A small encoder-decoder audio transcriber, trained from scratch: trained on short read English sentences (LibriTTS-R).
Rows from block 4 of the audio encoder of a small encoder-decoder audio transcriber, named by matrix and row number. Rows with one number belong to one channel. Each number is 128 + 32 x the weight over its row's rms, rounded and kept within 0 to 255. All counts start at 0. Numbers have three digits each.
After each channel's rows are labels from the 100 clips, of 14848, where the channel reaches its highest value: "top examples" is what is common among them. Only what is clearly more common there than usual is listed. The data: short read English sentences (LibriTTS-R).
# convs1: first pointwise conv (encoder.blocks.4.convs.1.weight, 192x192x1), inputs 0-191
# convs3: second pointwise conv (encoder.blocks.4.convs.3.weight, 192x192x1, transposed), outputs 0-191

convs1.186:117125105137161168119178173152160089143108075112170204185109122098112116112106116070103172110097141167173079104096182188151111125166161146136133166145140127091157125154124120121115118100137165117118128120119106155121083125174128061107182127128186113122125139130124155187140200222135191130130162147160142153181145111095131099147133072107097114079132153132103128148135114101184140145150147177066184148124069196099118123111124167147142111120119150099186157112167151150112131118137080107123094080154096129201064076079175126136100141147076121150196094129159106088120125075105104128
convs3.186:176143126144090123151109127062104005139116071124122153110135107092087132156130168113152147102134152150148082154104119126124086152132121102128099050151130151117152132109145157123161158169179134099097121141131079098065168104145137142096138116167130177086177187071096116102124127105115168108179107141172086090106135118162161115103132191143059092154133130096081050159182080143174064119115141144111139140127107186161155131164116108111136155150125172150163168122170106152097106145108111168179143089077159094109112037090096101147145159129159157134140148144138115127101150194097109172
top examples: the word "not"

convs1.164:108136151122118158102131142144131168141088136138102120136098078161150180161096158100187160170105135220117121104202168115140155161150147100145137207126194154120175137095141147129124147131220148138152114186103102115086201171146086151174177159078139142087121102119068125131118184095135132157141131088080095182107139099149108122125094130119166106129147114142098081098128170151117110106131045140097134142119053121095158154091107152123139167142182093124139048119120119141127139232127059137145157106103131123122159126105159074131155138120106110140120120144137128065111129164074098111
convs3.164:116102130100123134119145115041084108122089122128158101091143108141097066191130110123132125126166101041142146088081123099151069143133126124154155178175132133109110137129159137154133128123200107128081110081127080114076094119160195104065097207152113148167113115102108081177131178088118176091161193162102163127099106103137133104104147126123119140100121098096185194121100191106180123114111165100136145082080105103082155121160156112128135094100145066120105074115144161076099088150145092124106129138111058137108160167142116094077101140129200146145126113154105136132150089154081144182
top examples: the word "him"

convs1.165:187114138172124098063158097133115116103123138087120214107092080125145109099084139129155086156132105089091147125090088151128180151152149141111164118137095097163078140122133136087133082125142081120150125085122118096096110090140096107143151150087151118101119142157140114115198112140124169183133119162147117117112120101134131141115148066142151174102094195101185174092138226127135213133166139138125100109156138084129069120088170158132114134155130175150050115105174180144128136159095156142076140115107113112111130172096074108141147149184117166154186188204107168072164074107124118151
convs3.165:130134087133119120126034112130165062132086227139106106107117177106173180110174165101063138128096102115162120081101116101119110075198137116084160128189096057127105116108115119123124113112078092167130151124096152087163145154173140133156129104128117160183126146121151143124096124116117089146083143166104102158100053153025126162089133153143129082114109076109126094208123139093111115127112162086087108171139175118180145175127104106094111148095160160086168103168192162070102171151116123166152131136133115090120140141154119119142095168118119112148167083098122105120086112128135110131
top examples: the word "that"

convs1.122:073171076078089101143097091114119106175124135161089147084125170100094099139127122107061103140149143127138142172133147115110126103082163105125121137130133103086147112048142100133135113142074144137167169120119105093217089159108165137145154172157210119097114129172129147121117155115142145087108089116185114091143161131136048167098113052088158096089064176127141104102148142174142177131136115167123081139166055181158078084145160161108157108135142112158156155090131105125091106103145115127169172122138126173108146121091092129151122158161175112064106067183160082120145126087095115170
convs3.122:143182143133123145140170158105059083129106192083107103140164151089125104147106124203159142143172128142174159186166096112076101092124166223111152128127109102156111175169102111123110149154072178100138163059145100141143165145101137129142128139135100109163145087164122129109168122124119121123174181110105141125171078191114122147112125130147152100098113160119108170134091179087117156184141138092146112122154136178120100115077162093118121122148180126145138173175160124143202129137180153146112169143135162105127119144109188210101132135046137061210145131103121116130085155127135077172
top examples: the word "it"; the word "was"

convs1.168:151106135094141113103123133083050153160143113138131133140092110137104128110131083091144126162101181141084139111118127181124115115105092111142128158100134111120065155102148150185118087152136046151173110148119129097096194110154081123187141077073091127076135131168195105105117196156104119140132127140230131141152146143066091163124117165078107166146120119129089099093140127133124130163128114135144130132147155129104123172153152116138140100084020196120111096130062157148097078119178154170179130151160157113080133183061147121131106161171165123137058114107164070164159140125130125120
convs3.168:170098130158199123144180116162094170161140142086101106163143092127153118142171180122160105178153189121108172148135170138059153165093160135164102218112151092096115069137144136107105078127152121128085120083124172101121152132129106152123148124170113155161081129098130146109143152103165124137139181177155156086094168173164127153127112180140129152194107161170193137080121176133083132113093136104090177173111160167094161144111131122131196120141140073190139091147104147160162058134116129126061113190104164150122066126147132164127133092180125158114146162135149123149125154098156084188
top examples: the word "to"; the word "be"

convs1.101:159172072102114087103132107116110098159104160124096065117120167060085173179136142140092121133098134110066128140109109132107153131156163091200106099119177142158111159168104101175145036155153165105114114142118201138177107086146119135091116108136128130110097128150138130128112080132112139098083130159165132125069110108141130100097152098166114092081095164114109143186102073114131128121242161124138179092125127114191207130180100117123083115066132194160136085128151127102119089144148120102178072133069138090117118131094124146115081169147141110101142160087111122122166098152174159100
convs3.101:108158176138165084117081157166119115154137150178072083114103139148143168088124124125196166152147104170068116175107082134072108123127083127128171118153130122106110069120081128167157127215150149109095151125121177134126062145116131103134148149180101176134161194151163139124159128074087171162168136147107127130202140133096116147168132097090117113211122096102194142187089071107110160128160168129117113095102101139139093134049102141128115063151149106169120112122159128137120155151162147126114166103141173055087139166131095124099132089179118131193150121073134159135158145142168163123
top examples: the word "the"

convs1.157:208124067119118099098164071158198161186081134114050144074141100077182137100122073152094090104102134117139143134142112112177157143174177112147146103145068116133092055087155118120155144160116164053125108140130133066185110166089156146161119126106115104150081103119150103160098123168184162117089161073079165138128127144140099132136050157099142146116141118162154110102155095116094073189078092156110132096082116175141117131109150110131126179172179144138090161095162122126088148131130151116165137104153141122135126118149115132107091129157190053136152120156161084132145153076131128115
convs3.157:139141159098176112144124081158131127108116149125133095143153216159134077139070148139081111207161112161130141147149176121111114096089055138112120089140142085121105089116109080127067083142159104126135128153116094148098154123161156117126143132157157067132167057138121131167148167103124049133116123142171098173173199126080097159077088130157127107160163160184133125177104133121112145105110150129134138123108110119212121169069127133171178149158137166112209107039123155084135143130105106123143104139124142190098122158151135168103153190096098142100129130113190146167148097180176135144
top examples: the word "of"

convs1.61:048184173187127139112141127176142080192119061126096113081151079176104111100136097051129130106133110120100081121153109112161116181210131141154110123140147177077101080057148134116114120127118132156139208110133148134183122115129131105119083049086124070133101125137160151155089135107126154078121170128102141125142085120115131120162106148120117144095168111070147107154122143137108164147144136150130076081136169135108104112039121133136073105181093141128138066149132137126150102160099117133106130161116137117120058102121123087078129086121228091101121124152107137164070145131150175101
convs3.61:143115141160153120111180148159162084105085151115072195144179158099160133123167100153109130146100167115106116167113163157140104117107132126095091194118140132138159173157164197146081116131116198096105107138087123092077155104139091123203122137128174098132138170110098187096137084150082130119091145137101135106135132135088114115079065135156092135108168109183110047156165225142131094056077145173130104168174088155118125165116158154134143112128124131142158112160147142107174131152115130088162087155165130100152113128043105145129105116152168101120139135083216170137113150184150118159
top examples: the word "of"

convs1.153:120098151154188103063160150119150092163168108154147154149163102103163144084126164130106155109116160152126095097150103160109099115040163136081164080138157113046131140177139079102097187194120138117058159087073110093142097121131141122129183100124087096121158097095157151140184151132070171121163167134145075141048055176101110120053125172141112060166131116115144149190194166103147154101127140124113116114138170081153159130126094129147127111150173122122132129148148113169112104164120139130123137136090095158097098109134091127144172115138166118093109145131169125121106133095084070190
convs3.153:139146068131109185149182147118133118152098125124128108109112173161157075147185147183110102130088112129156159139137156131202113112059144144125086123166133147125133141173124134097093138130162131129171131138174183162104131128167143167060101150171096147076136200117158103127098187190091101128115092113099122214192100113114039117129096177150156140102151151133072176109132155072094145108111136106183084154094112117183077132089122132088136125102152162169146175145126111122140169153093102059166144194091163132164109151101124084170135114085096135177093107087101128103126154140116127132
top examples: the word "never"

convs1.73:176207148110133150097061110100119183189153144148111131142161150070084107177124118108135101162146113148132163098129081150121143119149142161147175080133083096141176193077146119110113103126168144077114118164093177105103095168129152129083153164155221177117138138117109116085157123122119104184172141145090146082128137149082112117143242137138134125133162092099090150172074089196154118111102168052154120144088165084180120144099138105113141104128112108048137118114159139107101117138118149144134126076140049098159152124113109090127108103112099129111141135122165157120131100159143105193
convs3.73:137151134168120049066122173169148142108080141132111143109098168152149128139147105087128089091065070165157141139147131096157095139121121169134108139050104098146126134122152130137108163173199149099175146123144134105171112129102096149108122122096164065125150165086160173118141151117154185134151119145147084149081085139138109095153091168135184144140136117058143097091029091122099132152184109134197147139188158162152136111141148135119171141117182147145129067138144118090149157095145204144117060095163163137191113098136054127147117137112093127144201149159120140139142108074155102151
top examples: the word "he"; the word "cried"

convs1.28:129092145200147099109103169094176090126154122088139105102157091184140165123102218058114165095125071174075155109138079103114110138192112135103117108138112141137179174157139168129178116138169150087173150111093114086153093131134100115168129100120128131100115157150102116071096139113101110137137156107190218196107166115129112103162114108096135119126090151143175152133124124090129140146091120128155189139122151126106131094098077195154076131084092127141124132059135098152182096111147138161147178089162127121105179129107116107140090109133143164042149148098124149076063086170131079136
convs3.28:115130123135116172118157130158108103140186144139099091131183116118129116109096112139164151120136086147076077132173087174189135041106136104176131105157178117186143106116097125150158071119065095170119135150149119147105138142143086132070150188181152111098207146135131154174126130119122149096155153110047199137178167178145160136190113148052154150065122203158132116129116148131076126143185110102097172174134157151127153118119128146124101142163132088105091117132083093141157096108101120137162163115089152101163152086138159104126101151094170120149128167196120193118137152079132094155
top examples: the word "to"

convs1.131:118100098176073139109139128069115111095128085189146144138143147116169164129124152148167099146160073136085160144174110131100144175187114081090132134169132135134173138134136163089113135180165129093185160141110132123143075105061134103113138153106102121189136115154097087134112086155117146171160163133122148135095045121136132128141119156118156082164104116116130128084169103070098162134144086157150091165114152100104106125074161121061131143131158093210232122122168110163167125087083095156131141127113151156157110141158149130116141145058097081146072081133161140119171035121143139061
convs3.131:154120070085183129099143133083162107098174139116156111134157120118145134119136071078125125194092081081113108120174105145132130112128094124075125149106132136115087102115108098111181084100099155177167033131110140199165136133122140179116084101096148160080142147112069200076108143106079129149053081161117071120137112081133130082103071109136093128085092132099105126166125126117134064165144074109165089121114112118083160096061078069127114102121088124139126133152109109093125162212102108074139112089128130124127109099085109162065110143138124079158111149110105122156162104093099156115
top examples: the word "he"

convs1.5:118108148103116132169173148144162116098163102075103125113063085137163141142177120179054135134137168137152108162166072141155105100153055136152121181126107129095127168124128108191117112089085088146084155118136119177146132130150087122089109106116128182063111122152177182156105144126128132159122089107079110074090078109123205100144141104128069096063112162127121136116083115138158078128079146147172096185142163100057148134088145110216112152073138157198126168128124128127148140097158164102151224130139116098161121150149155112102094108126101133144096099133136186131158163152111101124
convs3.5:157101165120131113067089060152110105095092161143162130121085138106154119170089152121152136107087129126155133129115125140073150111159070179141108111106172106138086166163123094104074064134148068126088119074091091098171144132142148140128124076142119025138115172118137111137106094100179171137137158110091078149113188111103076109091160120089107156089076094094095099124154059164126099185131191103094097154128112076095157152139083110211147107127116158092148143143116088121075104086090167170156094163148106123079136174099152129121117104086125151101141171077125169139124137110185144128
top examples: the word "a"

convs1.191:119126154162114126131146151164092111144145091103149107086028193123123154104144123098107120080129082123147120151092102120118126082171150130134169134110170150101149130125114153090144116146158162162120170145162097114170112144102141080127079086109163124116151110104138095122100128149069117080167086188151096147212087152130137168127120180179150165160113132086098108142115134133109161087168149054174076133139127041006100092128133126127138141146114135113148075112111147147161070098077180125148128138105129140188218179101155136125141119156179170101120131078098160141147093139131159111
convs3.191:103174098099085122088094117151121183124129161140117131111056111140104114131136143124204101153122141044176046141139127101142134072160163092154112147132116104112111145123153128112084112160124162156153107102184167179154175147182095171132075138083107165128135172151117175193075152148098068111141143136126211141134087119160171118098161125120098134161150128122177123107091127125112113138091121165098090154113085070119107077143150109080143120168129112125128113112148110163100126173156120118119113128125133132153171181152232108107152073134156084190133106063112150072076159185125138163
top examples: the word "the"; the word "to"; the word "of"

convs1.159:143144161123163166128095164107076104126118175138181143089099123141112191086125120120106151125113162133100114118138127126153122111144197118086122093115103096111104084067070098153090110160152123129135152108136166124125083133071143205148134131138078094131145109100134142149151162190130088120119172150140183142067062128142128093072159051122121045084122095096128125129059089159085114120077108137080067126070206163122181161123125113173140118112094084156184100100113095153151123076145146106143164131125163140110131130111202113115105084173126122180131127166074171133139153125131077170
convs3.159:105126114116170088137133097084092105118130082099126122126180094145039151151128162115196082139122125109069128123146121055150132156123087158124112142095078158149197118090124130142075154140071138136210160176127180092161137124130106139150071134181142161097136157170147172168107155120123091124171205199150065112119131135160114137151144069119138147075159112089110136154132096141096096103130143141163114050144133143145159200134109139093134181156078176143143150119128101091168103095108070039095171092151124135123176153142107099107083111123120110113119135148120119104117087152113102086
top examples: the word "was"

convs1.133:147126118171147100142124120102120197104161140131114148127105128157167141085158185110103117147165173104143114112122128156144125100171161139152131101060148166114162139131137115134144178216141121202128181113049133088108068126126090202090128202126136116133121128111176143139100124125124112094177122149114116094134147130092172115185132185121134163131142116090150145140124130186150163157107086162087092168093151134201164171111107105101115080114170128149096140057090196054155122136128104164169087115159139057140121097150195125111190143185152109146093138135145124130153083098061100134
convs3.133:082164147136116161173124099122100159138047130168131129139157152166096136136123094075142116130136109166102169136082089110080157138061099112177129092106110094177121142108127125096145079142166151129094067121161107149126136221126121128087120159100097079127103164110105135156133177128161090164161143137143113136049129173202183061134120162089169135122055095100164120136144083147128142142117142116092122167135171159111190174134095122106195120129112192136136075118149173151179110146161160124077144121087125126103170113074170194169137113155119134086159098133137114086078115125164165170
top examples: the word "to"

convs1.160:133117117113155158138177161156105195113159104088077079156089128130106120119150110153161149137064114164090125148181059109115078139194097104134103122162160105111135120115090127117151184158124120061118090179126158118129132172109121116077112137093178119075091139036125118145072178158120138167124083140150111073111141076080092154110201122149140148154172151137136144154132150117074065153114124136134135177167191170227117120145125108070117152127133091129105053168105111094089096135098148082159131134076138139136108123048145109113160104151095165113139140103149140110092107144165136124
convs3.160:156151105117071132071114129163094124110071152072087104185100129130069169156067130136131099130083145095109050136121109155102138104148086116126119138111091111119082098133136108097122068115150126139069116063158128158146096128102200109047095107117080136150141113142184160165114136071090129110125122125114142130161111080142133130140153150092200072153111085139083096075082068065129085123061166096100079088134132110165131114087087102123124151137045089111114124113121102141126144121124056073127134155148140167126133085123169120107088146120123158210147104133117147089132137166082144123
top examples: the word "you"

convs1.51:124126132088119180179190156163140141125140186141132117172181086119117086130064128136131075096120068133025146182097158158149097138134085092100155164175147115108054120111206085136134159137073114156140108121112094138077166135097074095145132100154116123171124118132120112142121157106079093141144137158066089121172092131122130118086146107144119139171072079103101145203174146145127129155081128116120088072101096121070084073130118131083144100192135128156173109114149096121124097060093125141123198178124110114097115154115129143165143140132152110145101154134127117201117158132107094178
convs3.51:169197145096153138126111094135161137160150143116115136123151142086121135132133130101114159106127115120059084190187109089118137150138101129101137198088147133156063187160168121120118122132090134165095111166112071175122166132079140105124154135125115133159158114109170143124130117078166094155158058189170199122108147146089124161119109209122140103148157095055127110145158091142134121152115138170088145102125145125131095140114140112201121116163151138047160189103145148196142104135138134203147128164089180145121137080120074088142095097100058108153168118129141133217179137095151108134
top examples: the word "i"

convs1.134:065119128119189159117141159153162136073116144116104133065114100148130140121095147123120152131126135139178139112158154147094146122123111148065087106144146158074108129135107127130127105111171077116159120059143106132090112126159128189092127134104138137109116083157093055090131080137143070098181153109100125134104222043132088135151147118138127169143154203187106179145094145129227091120116113109154132129154147183111060063109164158095185090121094098161111145108128119119103135140121152136155143133158073170075122147103163147203124136118184155169157076150193113175129131124144132152
convs3.134:112122152083191158157113210059153160115138159128159108139069154128118158172166152130148097075117190136106142119167155162124139112143130136130097126130083173107108104074115148100155142126193149147111105096153151118132081065136139090136132132118121091096086143132136157090169068185112067107093123126179172112159123136173184145116111127087078186066144144177093121094148104093144040107068094196184115084144114138140141154105160116107131137147075135110178144137181087119116091157155132170124178153127132076128122154142137058139147088071108100123103138102090093123073143146100139159
top examples: the word "said"

convs1.180:096106205137138093124085072116127143142183111069122100140181171107127134046137147157146121090121162113110099144141113162101134045146093121149139144195116177127094086151165116117142114094104153117149045141136139101141117092157156088136114154144116125170178134066115097120115124118111169101090169110080144144101138143132138102184167111061154182162114157142143114115104171057098084138097159178089095190143173111138129127110108172096106091124119122156178132027197105167160118101126128130138150089083194162113128147175141078125138129115088063158156157129123135170127157158126147123
convs3.180:195139145155150168133147129155064118078117152143164145097049192126130140106174137117121118181104108180098184125079133140147144140141096097134092087122094096111111118096131082121143140154108094067131120129122142128145179061187126137085104194095127131197149145176111091106151149157136106128149127110116113105088133161120092158134150138113166108045111142173170150138151122078123144169157110077104131150193128197153122112145118119078110124175129149176116169091160135058050114045120120138104123108189130167108122087075056106163152073112130101137129120115151117145105156098188140130
top examples: the word "i"

convs1.13:120179091126102118104143092067102085185112168169122173083148183172160076115164148148118190145089166128103152175118205053131077100155146100154157155204183175120148104113166127069107119074111096133078101072102083137121129160102121116160159083088152097155094141155175159134096117218148125131171113166116178114101169120122134161135136109130096101122070134101140117130155138122118098143125192147087117159156126142139172158107134162117098102209118080130125129099088125117121096175152092190148140084144165113136134105124076166114118141130158146151109129129144136122106107160175201105
convs3.13:070161066125128141114134130166163124103132095093165121173157110171107110147117139129127081141131158123081155058159112125079064146134148157149219141121137120109043156112149150142124111111095157082118148140153152146097138188173138204136167109155135105174138161148114093114119102060162198090064103124174126127133106123152187145133067117115171136103123147146170114130103117076072160114130163102090152117093160092093108134090178124131129111077076112138116145090219138134105137153180129148108161185125129105075142129186166148156104096097096092087147083138134180167117133106175109156
top examples: the word "to"

convs1.32:114122080118108152123143120077142111129144160157173093120086140122139190127190171130151127124117171149074104189144134149110184080180136116118103105111097127090125188118180146085137105076100108105128145136157150192080162141126128111063125058168105142142124145175111187061093146120090142115108104188099127169126191139134184107152158088171137055083178094131158115121161134181154167122158132209135131112120114102111128120198130186141132167129147111156081101072161118132104118092138124149056163081109059180126098174090112127130119120123143122177148111168156093160138106125127150096
convs3.32:136080094104104126153089120112089106067090149117148128117093144168140111134125181111154068106178087090096114083102091138141125109107122147130096117102080065200177142105079171111141175154087149132144114177166156143125100115186067102155111116160117189178084151157098121132126104119130125130087141143143140145169068134144121163125172159162144155090178166139110156110095145090101067094168098162139139120136104189130114096117124129120134159139175136173134207113166120124131103192151175147132107078156198157200124118099151131158131119069123165093108194108122028139146126109134070133
top examples: the word "was"; the word "of"

convs1.140:157104168118084125101124120135116155195090091150092185116099143183091199146150199146071154131196112154144152124141118175158099152080103148117079126073069143055161093092148122155100133106140143152188159092153112110131162127209121083188146118118133093151122141155118129071128130128128113121150168175203142107119120107074134101129127151154147138121115118136137135134134205122125125149176116135111132132112122109113124142115111113091143122160121114134087054103144137078121137101015074145161096120126125127149099122167162129111140128166064081121124152115074199048139098187112139130
convs3.140:124179100180085161132151170111142139172164119127119122119146175174123128138169131092160160188082139171157143115154126203143146145101139069101116152122089117095110183095118178164182162156094143077094074119088160098187182148137125170204144080149122120166117135125167144129125102122082110184114127071148186139127139141133099130163154117103095142142148099174138163148146156130164111102142168153140147123127185152142065120100120195201123104126120133170116145087188147135108175178100158146159129097196131144098090158104097114110170127180086154145182177148110180127093115168098124064
top examples: the word "that"

convs1.58:064076193093211139106151052126094153170099108060201073135125134122145130138107172150124109174121086141146123096100140128164181128120105102116153127094103146127128110153122082218129129147096096116133100177126137141053147181083096096127137136118099091172114101117052154114112110099169130126118152158157116142060111139120146118096128094138123122149125141122134135059128106075155124122095118145168111089141141101156166170179090154152123073061116113145123131104144073109123077168095119087148114067113115130090132095092176144162119149139105196114083167098106144196128084154152174159
convs3.58:100118174082059115142073145137137150127132056121163135155146158121132132118128193119064193150134108162102086127102195131124129139113123164124091116115145156103164148114149155166145091139130113091138128110119092075159108152116218152057159098134152078061130137141174155109129096119113080129162124154125151068152128123132157122147131139098106120122107104059135087066156187169103126126088115107149135110088133139090079175086112130161167182106197146177148090126114103099120107134176109134102068040146146175102103109166134193144108119124146085104075184120125146133077181082116152145
top examples: the word "me"

convs1.171:092064128106100151147182130112137139171151137200137181099162156118186099133131066146153120133135143152097110104071114108149162137084119129103125149177119111104187143100125118043176082067092126089128142147087166129128119114119137121137098157127120069134132081136117127125108120088060109145099163131090117067153151121144111149160123145113114056095071131128171119133133133117151130144149113158153129062207154122096137155113085042149112097122142089087129015108137066124163084124189168164132188116166144134101140116130063084175110168137158098111165119119171121105164142163109113134
convs3.171:141098131126037103115125154148185081121110094198142153150122124140115138120065130119119144191127105155149139146142130241128148097121154130178173058168116159093099071122167115155089151106084139137182133186103135164105149069115104130095151068109102089099123168176175207100136139168157175131086124113105122153096089115106143179139099125134092057204121128126163080124150145142124098132137162065158094127118129137170095076158088106105113097118170079115095123147126093109140120096117129094045110114132139148083121133138150089150086110124147160132160098085148083147084130129130161102
top examples: the word "him"

convs1.169:124110149132129128107155166098156090149112129157161099111117168159131173137090116060109188177108101167126141052095158135065189121126114103080158081098097199085132109090147097107143143214164123133163161162145168129146131095111164063104099144145117138103101134092136145164108161095112114145126094124117114096118135121178133106158122144075212154151094151163127134060206106098136097144114117158109123100164112171101140130104102108135124161159166166157105034150107102115092126120125105155157100083121107059154159144135072159128100159173099088201162121158142164093094131175080096111
convs3.169:160137131155085083086158136199145090176174065106100109178125127138129141173070119119140129144154151117159129118116191096176145089141094066160122085140062162093126140150152118112114152137106098098075131089104117174156123113137133123135129141170186053126069136126089140138075111090107167166159097186111144109131148076121116142155086140079152118118038104081092104114159197098189109053124096177123111090126098134114154127112139156151121078146111130157097164166128122112092103115120148109154132108090130109175153152110159127146048140098104145095161077097122176151130122177106055092
top examples: the word "him"

convs1.143:149138104163120078121169129173133180163098144110115081122156122123111177121163128104188089139137198109145179109138215135175109127092157096091150136186154069073130141138113120140146146116163097136104130152151105162161109190084114111159144157131123145104099096129155133092099129135138111157127067102118134171077135157110176138093130167096107119131113145076185111102163130137131156159146149148138109020122194099122105157159130132125141203112134116098168094161085135102106121175141105091157074131207123178158179113129145149174150137086157105042059132154109159085095162152093149156
convs3.143:094162122170085084092164044123148139085143119126174127131167180118108073100105155114116135169089157131158094123138197099112098133181113127114067130155126135152118128144140161203123061148135178160090156107081096181165100121177084157169156100125131109096132147110150063094117072143166169099102090156100126088106173089140117129148120174123138138112176157078091125143163091165124079127121130113143091139154123123124153173204048142136095117127105139100114102105153129135166144060132062178122092140136131161169155112066103150134122110115174115119075135155133199090105112174110108068
top examples: the word "never"

convs1.62:210129121163107170122111147139080180133113085084104159144107100122156122146113110098000113097155098126176137181116109138104129103120106110103114111099099137150131146084158072150146120157081098155067131097142114124139182167105192118150123103146119188115119108079114172117112093095156159142098139139086089172092152153133137177107098149106098155163111166116143175094147113147127134100127200067160088160155085061070094144107102146156133122150206134125129076161104098094131131058132147160071125091103124078106161116169129147175108152144143183113126095129109132145088111152140063096
convs3.62:164123171135159100139066147143119140151129116070133132157090122160168191198098083126113119142159183122123214176164177133074169072129166063163072146105151071127104128117133056134116102107138130071123116103142165060147096133125131132148195143175141167086147041147117131176107128190186094095161114178151150146115122179131137157121118128152125124126175105156159144078119143104132128136121160152181126065114105154126120098161189138144152126162124125177137126162165113189130128102106073172143111102072115131092102101071113102132081092142118139152135116124129164111056144120123104157
top examples: the word "i"; the word "don't"

convs1.92:130138107098135110104162115112155132102191146123147146148148107066157051105102151149130136105122082150164167121157171135148135172132096117135192184118136121139106107137091156078124141140139072106105104109082121105167054135124138163051128071102137145192084099114156130126131109129174128179164095144168076091185086098152161105082071116103165152188111096196112156106095148096166150136135158098115123198169160160118152071128148098186099145147060121133138118108194126106154113099132123150160076116165083140147113156105126171139188153104159151130089102109110061048146123144112099098
convs3.92:098109084148126102134151101119156081148155098094138137139143122176148074124135088093147137071152099141148096170183177138146157154113084150096084096059082138093163161087096130124127119138136075124058091157153196106129138137132138159172157146101154091040151160101222136201141090194082154059107191167106188120084138198185108129161152075131168151178142162143163124107191180122143176114114123131143144170142104109161158132103125129138155095115109107162111138107101159164139138112110135187154149174145130094167146145127090136150147128141104123141150136132105107130167155115071149151
top examples: the word "the"

convs1.188:146139107077157152142126126092151137131145140107131199078120130145149126041159104158127082124108123119106105160075112167087215199080176106190153130106147114132099123124131121126148191129137210129140149074156161121106139121086086066125158127194168123131178122123077056127139096160123082130162100120140097199133112120126056085186129123129143109120144126132126116102130137129124119163139145153141119136121102096152109086170090179152160137112118110105088108142177108138139126097098131151141125133061033105127170105081110225168154114146121156125157103070156124118183180132093138132
convs3.188:140095093065144130106131112098083104123161191122102153159147115102116097165053119120159086099087122157161107125136135112153120106143130136136163106127122062155113126115182131118114138122132099066126110092173146133153144132129206024105144155067117146101094079145117095131118161106128158121118105113114047151100128149127167144162120147152116087124151092091070130177097122197151092083111220102137098043163117101152163105128142152146163152156148120165166112095145053170110088098135075125125170125157093124088111129090172132118165132158153143189054150134107126103137104062138132075
top examples: the word "the"

convs1.124:092129121089167084132119163108125133151131115137110178186081077100121103085170122148117121120141141122110109147093193128127156205129113103121133066154129094088093150135178204136176087102105121115187187094162091101145175172165121116155094107124115145046136115170124136066089147120098127143143175122149179106139146149099143063076133143170124152142121064100104123090145122083142103169087130134099113193120080175041145097114120143100155155187088092166133145106111060153134120136131161114093135121112066152121153093132193101131177130165074110164122149130162152147108181127157121090
convs3.124:145177185130083075133034130123111117116108178090167109075102092195174129161089132156142102047153115156176108112128174069144180121126160123099123169170151154117112122069133078084132124138118148154141097166097177108121115133128120043091102125118147119138135087121153146096166090171138156016176127155147156089149137083169145075149145115146127134167079111125097096165115155123153087126189141109126152116160107122109199124125091148108093198168084201109134101134137124153162173126117095090178131117120153146147122136153125144171159143104112094128131130137079103072159118109103127141
top examples: the word "you"; the word "he"

convs1.137:128082092082117105154165160161143104130105159116119075106117141152075118126139149133130115113105179098183143176086091160075091103106123114092156151121112101126160123120085131179135180124057112103147168138143123127162143121152167165129104168097065113158120145148105119165100180151150073089124113086182144162188078126124079212124116129167139107172127113086082119140136045172144178074099121129198087131132132143090125085119128123124094148133145099065157072059159100093126151162118086190150125159101130150159126112112151112069177189101102159153189089130166169092124152131154153117
convs3.137:135085137245153148118044147101158120092118109145155082093145121114126114162137074169157119117151104129107178151144093074108109136105169139172104147090140156114156106136141119107141036103090146122135161170162103102147099121172106157157095222194128220132122121128170114086100161060137114133108086157056096152086134148141154089118132167141094076149167105106091149099121128118130146118089144115143110168108140128196147134122108107160109166148081125115108124114085124151149158108134140172138164143166141155166128186133095137065148152113074132176103103101104121059106091175130139165
top examples: the word "me"

convs1.138:135132178157157119146148144095193100107115129109100072165114157096095148163147117123096152151114113091157171162101123122120180113195153113164124142168048140130166127110071079099081158135070129141161087122075122101118136121160130133152160155146209159152141092162125202183155101116111128119128113133175178129104087131106109129086155166162166064181099073138155120073139129113068114105160123136177111126113091142090146129107177168199121119142115144173160141123117100157114123130112108156108144099098096095121129129137173099077102113110083144149189112127209183083096134026106148129
convs3.138:100160074174147102113156152165087073095146155129086070156108099133119145137112102079113144112116104149152111081098150188103140077135152116081126185128153132129135152171096144121111150116084078124090129099118101112148175097071107079104097138108133106082128114158093080135133210117158156198192129074143032150129150102160124109103114113103116104126089141154084093080134120140121134177094103101148138113107148037095127100059119128147142127148109145193185214120178136107114123131076181156122140190110076104122149094095121127105110095123169088123148095098129103091132130086114093085
top examples: the word "in"